From a checkpoint of a small class-conditioned image diffusion model.
Model: 5.84M parameters, 32-pixel images, arch uvit, norm layernorm, activation silu, moe expert_choice, num experts 4, patch size [4, 4], layers 8, width 256.
Training: normuon at rate 0.03, 13200 steps, batches of 256.
Data: 22605 training examples, 149.5 epochs.
Rows from block 5 of a small class-conditioned image diffusion model, named by matrix and row number. Rows with one number within an expert belong to one neuron, the router's apart. Each number is 128 + 24 x the weight over its row's rms, rounded and kept within 0 to 255. All counts start at 0. Numbers have three digits each. After the name is the row's rms in percent of the matrix's.
Before each expert's rows are labels from the 100 images, of 14848 (inputs lightly noised), where the router gives the expert most weight on average: "responds to" is what is common among them; "patch colour" is the nearest of a few named colours to the mean colour under the peak. Only what is clearly more common there than usual is listed. The data: stained colorectal tissue patches (NCT-CRC-HE-100K). In brackets: how many of the 100.
# router: router (model.blocks.5.mlp.router.weight, 4x256, trained with AdamW), inputs 0-255
# up: expert up (model.blocks.5.mlp.up, 4x128x256), inputs 0-255
# down: expert down (model.blocks.5.mlp.down, 4x256x128, transposed), outputs 0-255

# expert 2
responds to: tissue: lymphocytes (37); tissue: debris (33)
patch colour: grey (88)
router.2 092:163119104175121106126122100138113146118129132146101105118126110133154108154097123080105139100159142113150115129137157120157127157170119110121146143115145107107097136164129115169108111153105099155104135140142119107075091117107163096148157137178081165118121132111160114137111162108079185136136154120139107163143069160162148133141124116120144105080137157115156080143140119127155076116112144151110160128152140124105144179108118141168163123124132143117084108105142125112136096138107170072112159105133115156179139108134149098158126113140144129075140156117105110111098138155074159116131112151138154170103154123158145172136112099134123095153113114107144139136118134143118117100124133121206121133121138155117161163151088143121112123118115123144099155108125107093108140106142123
up.0 101:128189128102128128168128128169128128090128128128128161128128173128128128128128128128128128128128128128128128128128182199128179072128102178128128128128128189128128128105128128128128128128096128222128164128099128128128128128128128128082128173128128128128128128128209128128128100128128180128164155077088128128101128085128085128128128128174128112128204105128128128128128155128193128128107128128128128128128095174128128128128128128128128128128128128128128105128153112128128128128128078128128151128128128128128093128128160128068128128094135128135128128173128128184146099143072128145128176128115128071060128128128103090128091128038128128128120128128128128128128128128084128128130152128128140128128099199128128128128128128128128128128065128128128128128128079128128128165128128
down.0 093:172128154128128149107128128113128128107128128128128128128091128069128128128128128127128128128128128053128128128128078080128128184128202128128128128128128128128128128102128128128128128128128128097128128128173128056128128128128128128128090092128182128099160128195128128128128167128128128128128128192128128128128128128128164131128128199128093128128080182128147128078128068174128128128128128128128128175128209074071128128128128128128128128128128128138128128128128128128128128132128128128128090174128128128128207128128128128128128128128128153128128128087128128128128128096128128075128107140128128128128128128156128128128158083128128128128128101128095128128128179128128128128204128128128050128128128128128128179072128128128128128128233107128128179128128128128128128128128128
up.1 128:090110128128147128128174166173182092080085128088085128128128128128128128109095100128128128155128128128128128091073128145170128128130093142128147128128104128138091164128128158127213128166061128155128110160082163128098146162128128118128128128128099083163128128128128128128128128134128128128128150100128128128152128128168128123128128128128167128128145169128128072128092155128128108128128128138161109128143108128128128128128107148128128128128151128097141128140086167095128128151128128128128128128153128128128128128128196128101128128128078087128128128166100115128151092128180128128179103128128165062039128128098172168128128128128128128163128169163164128128128099128128128185165150128128128139128111159128128128091142128128128128159085128128173087128128055128128128128111128
down.1 132:158128128128128187153128128090072158135156128166128128098128145128128128128128128126182157101128110128157134128180128128102161128099148119091115128128164148128171089128128128113106110089137099128128128128163078128168128108128128146128172128128140128079149108128128128128128128105160128128102104144128128128104128128091128128128128130128128128128108088128128128128188105099143149128162128128128128128128159128128160128128128079168112128128079128128128128114128071152128128093128128128128128137081128128128093128128021128130128128128128195128153104093128165128128118128102128128074147128128102182225128128152091128128128146099128076111128078099128128128097181128128102082128110128128128092128128128128128153173128094144159155109149096070096128128092128128128128164142128
up.2 081:128128128128128128128168128115128128142128128100177128128128128128037128128128128128128128128128128128128128128128155225128127128128194128128103128128128128128076128128128128128081189128128128126128203128128128142128128128128128128128128128160128128128128128111128128145128181128194221128128128128128128162128128128128128128128128128110128048138128128179128146123128128128128128128128128128128128128128128128153128128128128068128128077128128166128128128128128047209128062156187128213128197128173128128128206115128128128128128128128128128128128128188128128128128128128128128128128128128128128128128128128128128128128128128197128076159128128128128128128128128128128128128157128128128128128128128128170070128128128128128128128052128128128084128128128128128128128128128128
down.2 078:180128128175128178128128128128128128128064128128128128168128128128128128128128128128128134194128128087128128044076128035128240128128128128128128128128128128066128128128128128128128128128128128128128128188128128128128128128128115128128128128128128097128128128121128097128091128128036128128128128128128128100128124128128128191128128128128128146128128112128128128128128128128128128128111128150090128128128044209128128128128128128018128128128128033128128128128128128128128123128128128128128128158128128128128128128128128083128128128128128128128128128092128128128128125128103128128218064128128128128128128110128128128128206128128128128128128128128128128160103128128128128190128128128128128128128073128128128128090171128128128128128128128128128128128128128128128128128128128
up.3 083:168195128128128081128128128167128128128079128128128128128128128155128128128128128128142128128128128128128093099090128169128128128128128128076128128128054128128147128122128128128128208128128171188128128128128145127128128128218128128128128128128128128128119128128128128078128128128128128237128191128128128128128128162128128128128099128128160076128128128128128128078128128128128128128144128128128138128128093128156147128128087128115128128128128128128128128123128096199128128128124193128128128128128186128128128067089128057128081128128093128128128094118128128128037128128178128128128128128095205128128073111128128128128128128102128128087128188128128128139128128128128128128145169128202128128128128128128128128147128128118128128128128128056128128128128128128128128128128128
down.3 069:128128168128128188128161128128128128165128128128128156128128128128128128128128128198128128128128244128128128128160128128128128184128128057128128054128128128128128128103128128128128128088128128123128162128128128128072128128128128128128128128212128128128128161128128128128128128128128069128128128128128128200128128128128128162128128128128128128128128128128128128128124089128128128096236128128128128128128128128128128128128128128188128128128143128128128120128128128128128128128128128071155128128128128128128128128192128128128128128128136128128128128128179128128128128128128128192128128128228127128128128128188128128128069128170128128128128128128016128083128128128128128128128128128128128128180128059128128128110128085128127128105201128128128128128128128128128128128128128
up.4 125:151128128128128151110145129163099128099128141142128128128181128128156128144069128128097128147109128062128128056128158128128128094066112128073183128128128111175128115090094128095116090128101128128141104128102128128128128163080128128128128164128128093128128128128107144119130128079148128128156145128128128090128177128128091128158128128128186128116135128128128128128128162099128099128128128128154082128128122128128128128145116128090128178128109128098128111166128128128145128115078128128128128128128128128128083154128128128128095144128128176128128128128128193128146128128128128139156188128158128128073128128128128128128098128072128128099128153109128128070077179128128128128128128172179128128128128156128169128128128128128154128128062146080222128128183167182128128128128146
down.4 127:128127128133128106174118128068158128170128128113143128128116113178090103097150095128184128128163098207128128128128121147128148128180128128164109128128128166114128128128128128170128181128128146110081128105156094143128167128195103108128170086167121128128081128128173128128128164128111128128128128117128128189128128106128128106128128128128093128128112128164128128134128128128128156128128128128128199128128128160128128128128128127162128128128190128128163128095107128128128128128168128128143098112171128128101128077126128128090148128128128057128128128071111098128093103128128128128128072128093128122128128128128163149128128128198128128134095128128128111168147075128162181161128128076128157128128089128128128128148128128128128104128128096128091094128078072088128128128103093
up.5 090:128190128128128128128128128128128128128185128128128128128085128063128128128128081086186154180128128128128171128128179157128128128128128128059183096128171128128167128128134128128128128151173146113128128128169128128128128128128161128128128173119145150085149128128128086174128102128128091128128128103128128102128128128128128128155128128128128085128128128128128128095128128095128128141128128128128128128097128152112128108128128056128128128128128128128128128128128128070103128159128128128128128198128128128128128128128201128128128128111174128128128128128102128156107128100128128128156128188128128128128175199128179128229089128128073128128093091128128095148128128073128092128128195128128128147087170128128102128084128128128128128128100128153090143192128128128128128128128128
down.5 091:128128158128152128128128128128128128108128198158145128128128128128128128128083128101128128128128128087128128128128085047128128128128128070208128128128128128128128128128138128128128128128084128163128128128082128128128088140128128187128079128128116128128128131128128135128128128128128128103128128128128176128128163077128128165128128128128097128128128114128128128060128128175128128128069128107128128172163128128128128128128128128128128128161179128128128128128128128164128128172128128124062128128088128128122128128128128110085191128074128128128079128128100128128199128128128128128128128128128128128128128128055075128181128128128202128177128157128128128128128057128128128128202112147039128128128128090128128128128128128128128128128176054128128113128128128123128128128128084
up.6 105:128128128128128128196128128140128128128160150128128125128128128111128128128089128157128128128128128128128128072054128173157128103128128128178128128170089128063128128128128128189128086128128163151159128128128128128128169128077128128081128128162128091128128106128067144055128091128093181128128128150117128161128128128128143128128128096128053128168128128156168128128128128128128128128171128112095128128128106128128176128128128068099128128219130186128113111128120176080128132128128128128128112128128185157158182128128128128161128128111128128128128128128128128128057128056128128128128128077128128128128128128167128128158128111128128128128128128109128128128110128128193093182128128149128128179128128128128128128175128153145128177128128128128128128128100128128128128128105128
down.6 094:128160128128128128128128092165128128149106128102128100128128128128128128128128128128128095172128128169128128128182128128115128181077128060128128128128128128128128195128057128090210128150128128128128128128128128128128128099173128128128128159094128128128128128128128128128156129085142020128128128128146128128128193128128072112128128158079145147128128128128128128177128128101128128128128128128128128181128128128128128128128128217128128128128128128128180128128128128128128128128128128128128128128161128128128047128128128128128128128128128128128128128182175173128177128128128128177128128141128128128128156128128118128128128128206128088128128128128128128176180128128128128128128128128082079128128128203128128128128128128128128097128061060128128156079128128154128128128128128
up.7 103:128071144128128128128128188187128150128128128128128156128128128128114216060128178128109128128128093128182128152128128128182095128178128128128128054128128128128128089128128128128128166128128075128079128128128182128128128128128128128173128128128190128128157055128083128128150128128154128128128128119146128128159128128128128128128128128128128063128128128128128128128092128143128128128128128128088128103147128128100128128128128071128128128068128134128126128128154079128145122128128186128128131066103128128128128075091188128128180128128128128170128128158128128099128128128128128128063128128128106167128128128128128128128114165128128128184128128128128128128190128128128111087187128128128202128128128128151128179128158128128128128128128128103128128128128128128100128082093128
down.7 082:128176100128128128067128128170128128128128128128070128159128114128156128153128092128041128128089149109128128083128128128128128128087128228092128128128128128181128128128128076128128107128128128128183128162128128165128128128128128159128128137128204128128137128128128128113128023128128128128128128186104128073128128128174128128149114128128128128128141128128128128128128128075128128128113128090128128128128084088128128128128128128128149128160128128128128128165128177128128128128121128128128128161065128128158128189128128128196127128128128128128126102110128128128162184128128128128158153128196128128128128128128128128128128085150128128128131128128128128128128128128091069128115128181129128128101128151128108128081128128128128128128139128128128159128179224128128128128166128

# expert 0
responds to: tissue: cancer-associated stroma (85)
patch colour: grey (88)
router.0 102:157126141167147086117125164144109128126122095114114129111153131123143116167115173080130126107166155135128143105126161114177131153176122122135150124110166123090075117170128147135107123138124090160135146158149103133088101159112172141155157151137131148130108134132179123172125163109113201127138162120150106151147099159136139129125109111114182092072123121115165112147134126148159099116108161143129150139142141120120108184089114148179124125111131172112080107117154113129136100135116178089097144121144120161157126108149148120140124118143142133080115164158149120134092124154117163142113127147125124142102133145173153142134125117116138110138110121097156142113152114142137095110117148100196139151119129137113167168150099172116091115120092121147093142103119103110091139117116142
up.0 119:128128128083139137139128128128128128128128172128128128128128146128128162128128128135134128145133128128128128128128101128128128128128128109128128106109128128128128142128128109128128128128084109247128109209128128167085128128128128206128128128128184128088128075128177128128128128128128128128128172127128128192142090128173215128114128128128104128146145128180128128128128128128128128128128090171128103100128128128128128128128128128128137082128128128128128128160128074049105104068086104128128165128128128128128128128128175128128128093128141113128128128196128128128176153151128128128178128128077128038149128128128128128126128128128161128128100203128173128187128128128080128128128128128145128128128128128106128128079128128128132170128128128128128128128128128095128128079128136
down.0 087:128128128128128128128128128128128128128128128104128128087082128128070128128128128085128128162111128128128128128128128128128086128128128128128128128158128128128128067128097128128128128128128128107128189128128128128128128128128172128128171128128125128128128128128128128128128128128128128128128111128128196128078082172128110128128128128128128128128128128155128128128128128143128128128128105128128128128128128128128128128164128128128128185128128128196128128128128128201128128151128046128128077082128128128128128128128061128128128128128128128128147128128128128128070064082128128128188198128128128215128128128128121050128107128128081103045128128159076194084128128128128128128128128128109057128128128128128128128198128128128169128128042151083128128128128128174154128128128128
up.1 087:069128128128128128128128171128128072128128128128128128071167128077128128128128128117128128106186128128128128128128128128128128128128128128128160128128128128124128128128065128128128128077128128128128128128128137128128128128128157198128087128128128128128128098128128128128128128128195128128128128149128069128128128128128128190128128128128128128129141128128156128138208128128128135128128128128128128128128128098206128128161118128128128128128067128128128128128224072128042128093128128128095128128128128128128084128128128128128128128155128160128128128128128128128168128128128108128128161078128128128128128139128128128163128233128128128204128128128128067128128128128067169085189082158128128128062093128128128128128128128128128103120081128128128128148128128128128128096180128
down.1 094:128128128128128165177128109184128205143128128128128128128128087128128128128107128169105128194128128128128108063128128173049128128094128128178099128128128138128162128128128128128128128128128128128128128104079128128128128128128128097128128128157158128128164128128128128128128128128184071128128128128109128128128128128128128180151128128170128128139128128128051128128128128155128178160177128128128128128128097128093128118128204108128128128128128128128128128164128128128128158128128128128158141128128128128128128087132128101128128184128128128128128128103128089128128165128128190197128128128077128128168094128128164081152128128128128128128128154086128128156128128166128128210128128128128128128198147128128078128080128128128190128128228128115128155128128118128128128128128128
up.2 078:128128128091152128128052128128128128128128128128128128128128128102128134025128128128128083128128128128128128111113128128128128049128050128128128128128128181128128128167128128128128128128128128179128128073128128128128128128175128128078128128128128128128128128128128128074128128128128128128128128128128128198128128157168128128128128128128089128128142128118128128128128128128128128195128128128108128128177128157128128128128152128128128128128102203128128181128128060128128128128128128128128097128128128128128171128128139202128128128128128128189128128128128128128128128128171191128085189081128128131089083128115128128128128162128128128128095128128128128197128128153128128128155128154128128128194128128128128092128186128128033128128128128128128128090128128128128128047128128
down.2 084:128128128128107128128128128183128169074193128187128128133143128128128202162109128128128128128120128128138128128128128128128133075128128128128128128128128123128128128058128092128128128128128128166128128128131128128128128161128179128128160128128128128128128128189128049128128128074128128128128128186071128128076128155128128145128143128128128160128083128128128128065128128128128079128128128160128128079075128128057128128128128128051128128133128109128128128128128128128128128128128122128128128128128128194128085128128128128128128128128128128079128128128116128128128128128101128128182128128128079077128128128128077128161128059128128128128128128128128121046128128128108128184128128059128162128100128128061203128128098128128147128128128128128151128128128173085128128128128128
up.3 100:115128128128139119128128174164128128128128076128163128128128128128128128128128147128174128160147119159128128042117128101102128128160079128128128128172128128128128114128128128128128128128177153128157128128128165085137128128128128166128167162128094077093128128099128128073128214128128128128160179128128128179128128152159154128128128128128075128128128157098104118102128128128128128181045060128104128128128128128128128128132067128128128114170076128128128114128128128128128128128128129128095197128071128104128128080128128128128128128128150128128128128128128174128128128128128128189128128084128173128163128128128056174130128128128128128109081128128128143128128128128128128092128128128128128128128128128128114128128128128128080092128128093128142155128128128205128128220128128
down.3 097:128098174128128128128065115128128095128083146128103128128110128128174128076118080147139114128128128105128128191128128128128128128128128128128127093128128144128128128128128163201128128128128110128128128099128128128128128128088058128128103063128128128146128128120128128128128128170134128061128141129128128128128128082128128156084171128128158128128128078189128128128168128158126128128146029128128128128084128128128128128128147197128128156119184128128128128128128052128128128128128201173137107085128128128136128128128128128128128128128086128128128128077089128128128128128128128075128128128128128128067128128128208128128128128128128128173128161128128128199128101128109128128162128128128128128128128128182128109128128072102128128128080128128066128128128128126128100128128128
up.4 094:128167128128128128197128128128128128128128127195128122168128128128128164128128128128128128080128128128091128128153128136128128128100087105128128054199128128080128110082128128128128128128128128128064185128128118128130128128128128128128128128128128111083128128151128128090128165128128093128128128092128128128128128208128128128128128128128128128082073128153128128128128103128128144128158128195128128068128128128062100128128128104128128128128053128128128128128128128128177128128128170060128099128128128200128128128128128128128128128098128082128128128128128169128128128155084163128128128128128152128128128177128075128128128128128100128128128128128112098140093048128172151128208046128128128128128128128182128128128128128128128128128128114128128128128128128128128151128064128
down.4 147:128101128074128178091128114128088098128128166094128128103128122185164106128161128149128090128100107135141128128128110117128128128128185128118095167064101128128083128179128128144159155128128128128128069128128128128128128128131128128157128128143128167152128128098128088128128089128128148128098128141128156128128128029128128113106128128139128106128161128128079128128128164128109092164128095128128128128161128116202159128128128190128128128131175128117128128122128128128128128128098065128112128128128128088128095128128128128098128179131094145151128074128128066107167128128139064113128128116128116128154128118128171128125128128168128118128128128075177161128169128099089128128088214151113128092080111175128128128128128119150128133121128128128128128128119137128128128174128128
up.5 077:128037128128128128190128128128128128128128128174128128128128128115128167128086128173128128130103128128128128128128128128033128128128128139128128128128128128128104184128128166163128128072128128128128128128128128128128128128128128128128128128191128128128128086128164136128129128128194158128128128128171128128128128166128128158128128128128128128128128128128144128145199087062128128108128182128128128128128128128128128048128121128128084128128152128128128128128128128128128128128128084078128128128128128128128128128117206128128128128157128128128128128128128114203128128128255128128128087181128128128091128128128081128121202128128128069128128128128128128128128128128128128128128128128128128128128128097128128128128138128128128143128128128128095128128185128128128128128128128
down.5 078:128128128128187128144128128128128224128128128128128128128128128128128128128128128128128128128128128128128128128128161128128128104128128128157128128128128128128199073166128128128128128128128085128128158128040128128154123166128073128064128128128128128128128128128128128128128128217128095128128172128128211128128128128128128190128128128128128128128128128128128156089128145128128128128128075128082172049128128128128128128128055128173128128162128128128128128128128128045128128128128128158128128128128128128128128184128128128128128128186128128128128128128128128139128128069048128128128128126017128128128128128128128128128128128128216128128128128128081128128128128128128128128168128075128128128128128128128128093064128106128128128128128128128128128128128128128128128142128128
up.6 085:194128128128128128193128128128128163150128128128184128128128128128100128128128069192128128128148078128128128128128128179128128166112128128135128219128128128128164128128128164128166081128155128077128128128128128128177128128128105086128077220128128128128102128128036128128128080128128095128128107128128128128091099128128128128128128128158128128128128128128128128128128128185107128128128128080184128128085128128128128128128128128128128128128128128128128128054128128128128084128128128128128128128128128128128118128184169128128128128128064128153128128128128128128001128128128128167128192128128128128094187128128167093070128128074105128128128137128129128128128128128150128128128128128128128153128128128128128128128128128128128128128128128128128166128107128143163128128128128
down.6 079:128128128196128128128128128128128054128109128091128128169035128128171128128128194128128128084096128128083128128128128128080128128128150128128128128094119128128128128128128077128128128128128133128161128128163128128128128128152128166128128128128128128128184128128159128128128128128091128128128128128128128128128128128128128246128128128128128128128128085172225128128128128128128128128128128137128128128128128099128128128128128192083128128063128128128128128128160128128095128080128151128128128128128128128193128101128111128107128199156128128128128128128059128189212112128128128115128128128128185128151128081128128128128128128128128074165128128097128128128055128128128128128128128128128074128128128128128128128128128128128128128128124111128102128128128128128128128076187106
up.7 078:128128191131128128098128128128128128128128128128128128094086128128032082128128128128128128128128128128098128128128128128128128128181128128047128128128128128128128128053128128128128169128128128128128128164103128128128128128172128128128128128128128128128128080134086128052128128128128167128099128174128128128128128128128128151128060166128128128052128128128166128128172128128128128128128128128128178128128177128168115128128128128128128128128128128128128128128128128108128128159128128128128128128072128128128128128128128128196128128128016139128128207128128116181126128060090128128193128128128089128114128124128128128128201167128128128128128128128128076128128128128128128128128128187128128128128181174128115128128082128128128181128128128128128128128128193128128128128128128
down.7 075:128128087128128128203128128128128176128128186128128128128128128128208128128128128204128132119128128128128105128128128128128128128076128128128128128128128128128128072128128128128128055134082128128128128128128128128128128128000128128128128128128128128128128128128128128214080128128128128128128128128154128128208187128095128082128128094128128128128128128128128074128128128127128128128128128128128128128086049128128128128128128128128128162128128128128128128128128128133128128137128128128080128128139128128128128128128128128128071128128128128128128128128142136128128128231160068128128081128128171128084152128128094128085128128128128128128133128128128197128064128128128128128128128128128128128128074128157161128128128128128058128128128128092080128128128128128128128128128128

# expert 3
responds to: tissue: lymphocytes (96)
patch colour: grey (91)
router.3 095:090133159133203117149155110146131105127129126170099089095140141153132125159101124114142136117141157136150144085141177119152114156180127076161147158107129158107107148161116113123126100157120101134127124171142123094083100152110153118140168119103132132144131110111177133130127176137124154096142127121136131159134107165123140138147130133143189131133121134123131163147151135138119097131115138171120159119128137106111131184094108137182141142133124193115062149127101117136166148133123130114088151124166105163166124114107149100166146139129109105117135132142127143110093108117127159109140153148133113091123153143113132114151117094119146088147131129128129153140132082143169110147159110063148123131149171140078155157181098131151118126119098113111147128116120126113164173153144149
up.0 122:128108128151231157128163114128128128128128128128094104151128128128128128116128158128128128128073084159128129128128128100048128083128128128128128128128128128094128128128128087074128080128128128128128128128084067128073128128146214128128128128152128128128128128081090128135128189128128180128156128133097128128128128128128128128128128128161094128219128111128186128128128128128128128103100128128128128128128079058159128128128128128128128128128175128128110169128128109128163128168052105128128128128128128128128128128128171128128128128155128128128128063072128119128128145128128128128153128162128128128128128114128156128128128128128128162188128128128128128128073128128128166128128075128128068128058184128128128128128128181128128128128128128119151128128128128132155128130135128
down.0 077:128128128128128037128128128069128128128128106128211128128128128128128128128128128128128128128183121128137128128128128128179128128128157128128128128128139128128076128158128128128128128128128063128128128128128202128128128128164128128093128137078128128128128128222128128128128075091128128128128128091154128128128128128128128128128128128072128128061128128128128128128128128128128128128183128128128128128128137128128128128128128218128128157067078128128128128128128128128128128128139128128128128128128128128128085128163080128128128128128128128062128128128202158128152128128128128128141128128128128128128128128128128128128128129128090128128128128128128053128120128128128128081060128128128128128128059128128128128128058128128098128128128128182059052198128128128128128079128128
up.1 088:128128128079128128128128128128128128128128128128128128128128110128128128128128159166128128128128128128128128128105128128091200120128128158128128128088059128138128128128128086128128128128128103128128128128128128128128128128128128117128128183128128128128128128128128176171128128128128128255128128128128128128128138102128128128136128150093087092128128128128128128128128128128128128150128128171128128128128128128128128128128128128183157227128128128128166128177128128128076128128128107128128128128189128128128128067128089128145128128128128128128128082128145128128185128052118128128128093128128128064064046128204128128128128128128053166128149184074128128116128128128082128128080128128203169128128128128128128128112128196128128128128128128128128128128128128128128128128128128
down.1 082:128128128128128128128128128128128128128128128128140128098128128128060076128128128064128128128054128236128128128128128137128128128157128128204128128128210128128128128128128128128128128128128128128145128128128075128128128128128128128059023119128128111128110128128128128128128128128128128083128128128128128128128128128128128128128128034128170128128128128128099128128128128130128128128182128128128128128128128128128128128128128085128105080128128128128128128049128128128128128128218128128128083110128128128128128128128128128047128128128106128128128204128128128128128200128128128128128128128128128207128128070128128128128128128128185128128128128128128128128128128128167128167145128153128128180128128128189110128128128128128128128128184128128128128128128128078128128128128128
up.2 083:197128128128212188128128128128128128128128128128128128128128128162122128141128128160183128128128128128128128128128128135128145104200128128128080128128128128128128192128061037128128128128128095128169128128128128161128128128096128128146128157128128128119128128155128128128128012128128128113128128128128128128210128128128215101128128128128064128128128128128128128128128128128188128128128128128128128128128087128128154128128128128128128128149128128128128128128128128128128128039128128128128181128135174128128128128128128128190128128128128128128128128128107128128128128128128173128083128088128100039128128128128128128128128128128128128128128128128128128128128106071084128128128128128128128128157128128128128128079083128201181128081133128128128163128128128128128128091128128
down.2 064:128128128109128080128128128128128128124128128128128128077128128128128128128128128128128128128028128128128128128109085130128128128088128128128128205128113128053128060128128128128128128128128128128082128128128128128128128128128128101128128128128128128128128128128128128128128128128128213128128128128128128128128128128128128128128128128128128235128128128128128128128128208128128012062128128128128128128128128128128128074128128025128128128128114128192128128177177128128204128146123050128128086128054128128128092128128128128073128166128128048128128128121128128128128128128128128128128140217128128128128128128128128128128128128128128128128128128128128128128128128128128128128128128128128065140128128128128128128128128128128128128131128128128128128128128128128128128128128128
up.3 083:128087128128128128106128128128128205081128128128128069069128128128128128128128128128128128128128128044128128128128128057128128128167128128128128128186158100128128128128128128128128128128128128073128128160119128128113074128128128113128128177106128128128128128128062128128128128128128128128128128086073128128128128167128098128128170128128128128128128128179198128149067128128036128128065128128128128128128128128128128101175128128128128128128122128128128128128128128128128128128132141140183128128128128128128072128175175186128108128128095128128128128128128128128128128128128128168128128202128128128128128160128128128128128142166128128128128128128128128128128128196128128058128128128179164128128184128128129128128128128128128128128158128128128128128188128198073128050128128
down.3 083:128128165128128128084128119128128128128128128052128177179129197128150087075128128128128128128128128128056128128128128198128128128081128128128191128128098128128074128128189128128128075128128128128128103128128203128128128194128128128128156128128128052128128190128128128128128128128088128057128162128128128128128196092128128128114128128128128128128128128128128128128128128128159128128128128128128128128128128128128128182128128161106086128128186128128128128128110128189128128094072124068128128117128101128128128128128083128128128128128128128128128128062176099128214128128078128128128128128128128128128102128128128128128128128128128128128128128128179128128128128128128128152107128128128128128128128128128128128128128128128128128128029172128128166128169128128128128128128128
up.4 085:128055187128128128128147128128128128128128128128128128128128128106128128112128128153128128128116128128099128128128074128162128128128128090128128166174128128128121190164128128128128128094128085128128159128084128128128128194096182128128128128128128128128128128198128128128091128128128128116128128128128128123128128088128128128128128128095128128069128128128128099128128128128128128128128128191128128128128128102155176166128076128179128128128128128128128128128128171144089128128098128162128128128128181128185128184128153184128128128128128128128128180139128128047162128128177128128128128128066128128128128128128182128134128128171128128218128128166128054128128135128128175152128128182128128128128128128128128128128128153128128128128080128128128229128128098128128128128062128
down.4 093:128128128185128181128128082128128128198128148128128128178108118166128128128086160128128128128192128082168097128171168128128128208128128128072128083071128128128128128128128128158128128128128128090128128128128128128155128128128113128128128128128128226128151128128128103128128128128128128128102128153128105128128128128128128128128128128168128128128128077128128128128128128128128174081128128073134128128128128166128108072128128195125128128128128105128167128128128107128181128128128128120128128128128128128128157086128128128094128128128199215128128052128128128128128128128128128128128128128128128128128128128128128128128128128128128128128128128090128161128128041128107104121128128128128128128128144128128128128128109128166128128074147070075071109128128128169128079078153088
up.5 089:094196128164135128178128128128128128128196128128128128128128182128128128128128245128128111128128084128128128128078128128128128128128131128128128210128128128210128128128128128128054128128128084128145128128128128128128128128128128041128128128128128128070128128128128088128128167128128044128128175092128167128173139128128128092063147128128128128128128128128128128128128128143128128128128128128128127128128128128128126128128128174128172128128128128101128128176182128128128066101128128128128128128128128128128128128128128194128128128128128128044128128128128053182128128128128128128128128212076128128128128128128128128128128128128128128151128128128065128128128128128128128128128128128128128128128128128128128128128133084082128128128128128128128128128094128128128079128128128
down.5 066:128128168028128128128128128128203128181128128128128128128128040128128128128128100128128157128128128128128128128128128179128128128128128128128128128128128128128128128128128128128128128128128128128128173109128128128128128128128128154128128128183132128219128128128128128128177128128128128221128128128102128129128128168128128105128110128128128128128128255072128143128093128128128128128128068128128128128128128128128128128128128128128128128128128128128128128098128128207062128161128076128128128060128128128155128128128128032096128128128128128192128128128128128128128128128128128128128128128128128175128050128128179128128128116128128128128128128128128128128128128128128128128128128128128128128046128128128128128128188128128128128128185128128159128128128128128128128128128128
up.6 145:128175147110128118128128152107085125153128128128128117128148211128128128128098128128128128128128144128100104102128060128128176128117149128080147099128136159128086137115086115105128128164128128145144128105147128149128128137153128150128128090140112128128128128128128166125128168107093108170103124128128088128128128097128128128128101128125089128128128128094164109128128087128071128177184128154128128184136128173128159128128175136100090128073162128128128128128106128128051167128215098128128128085128110128128091117128200128128128156146128152128153128128158128128128128128155130067075107128128092156155206153084100146128128128143128122110128128128156128153135128128161087128128128128116128128128128110132103140111128157128128152094128046154128128143128128128132155129125149
down.6 125:061087128128112096128162128128151128104128092128128128128128087128128128128136128128128183128128128105128097128056169128128128116128119128128128128082152036128128128128109097114128128128128128128128128128128081128042091110096128063128128164128137128082128128129128128178157123152168128086137128128128128128128128128112110099186172128128128128128128128148128103146128128143208128103128128104104128107128128091128128128128109128128153128147128086128146088128128128128176104151051141149149128128128128089139128175128084086128128108129154128103128128128128121128128128128115154202128164092128128090128114128128139128128089128128128128128155128128128153128128128128095128128182128121128128128128128128189128078163147128128128087170128136061128128128128128095138053128128128
up.7 106:092128128128128128128058128128164128128057128128133128128128128128128128128128128166128128128109128128128096128128159128128128128089084128162128128128128128128128089128128124171128128128128119128128128128128128128128128128128128060128128128095090128066128128090125128048128135128128128102128154128177128128128179128128128181128187128128084128204176071163128167128128128146128108128160091128160166128163152128128128128128128128128128128194128150128128128127128128128128221128128128128128128128128108128128128128070128128164128128128128128064172128128128128128128128097097058128128128128109146128128128128128128070104118128128128128128057128128128128145128128128128128128128067128128066128200128128101128070128128109173167128128128128128173128128128128128190128128128128
down.7 112:168128128165128128143142128154099128128147128111161128128078128128128128128128149097128128128143128128177164128128103128162128128128145128054163128128146128101128128128128128128128159128128157128128128128128128128128128150128089128128128179128156161209128128207128026145126128128128190150128123128070128128128075128128128128104060128128128128109092147128128067128128128105188114104100128128128068128109079128128128096084128128128128128090128105128154076089128128111128080128128128092128128166128147128128149117128128128108111104178128128128128128128128128128128128158128172128090128128129093128128091128128128171128205154128128128128128151086153128128128128128128128163097128128138128160050075128128128181105128128128086128128128128155128128128128128128090105128128128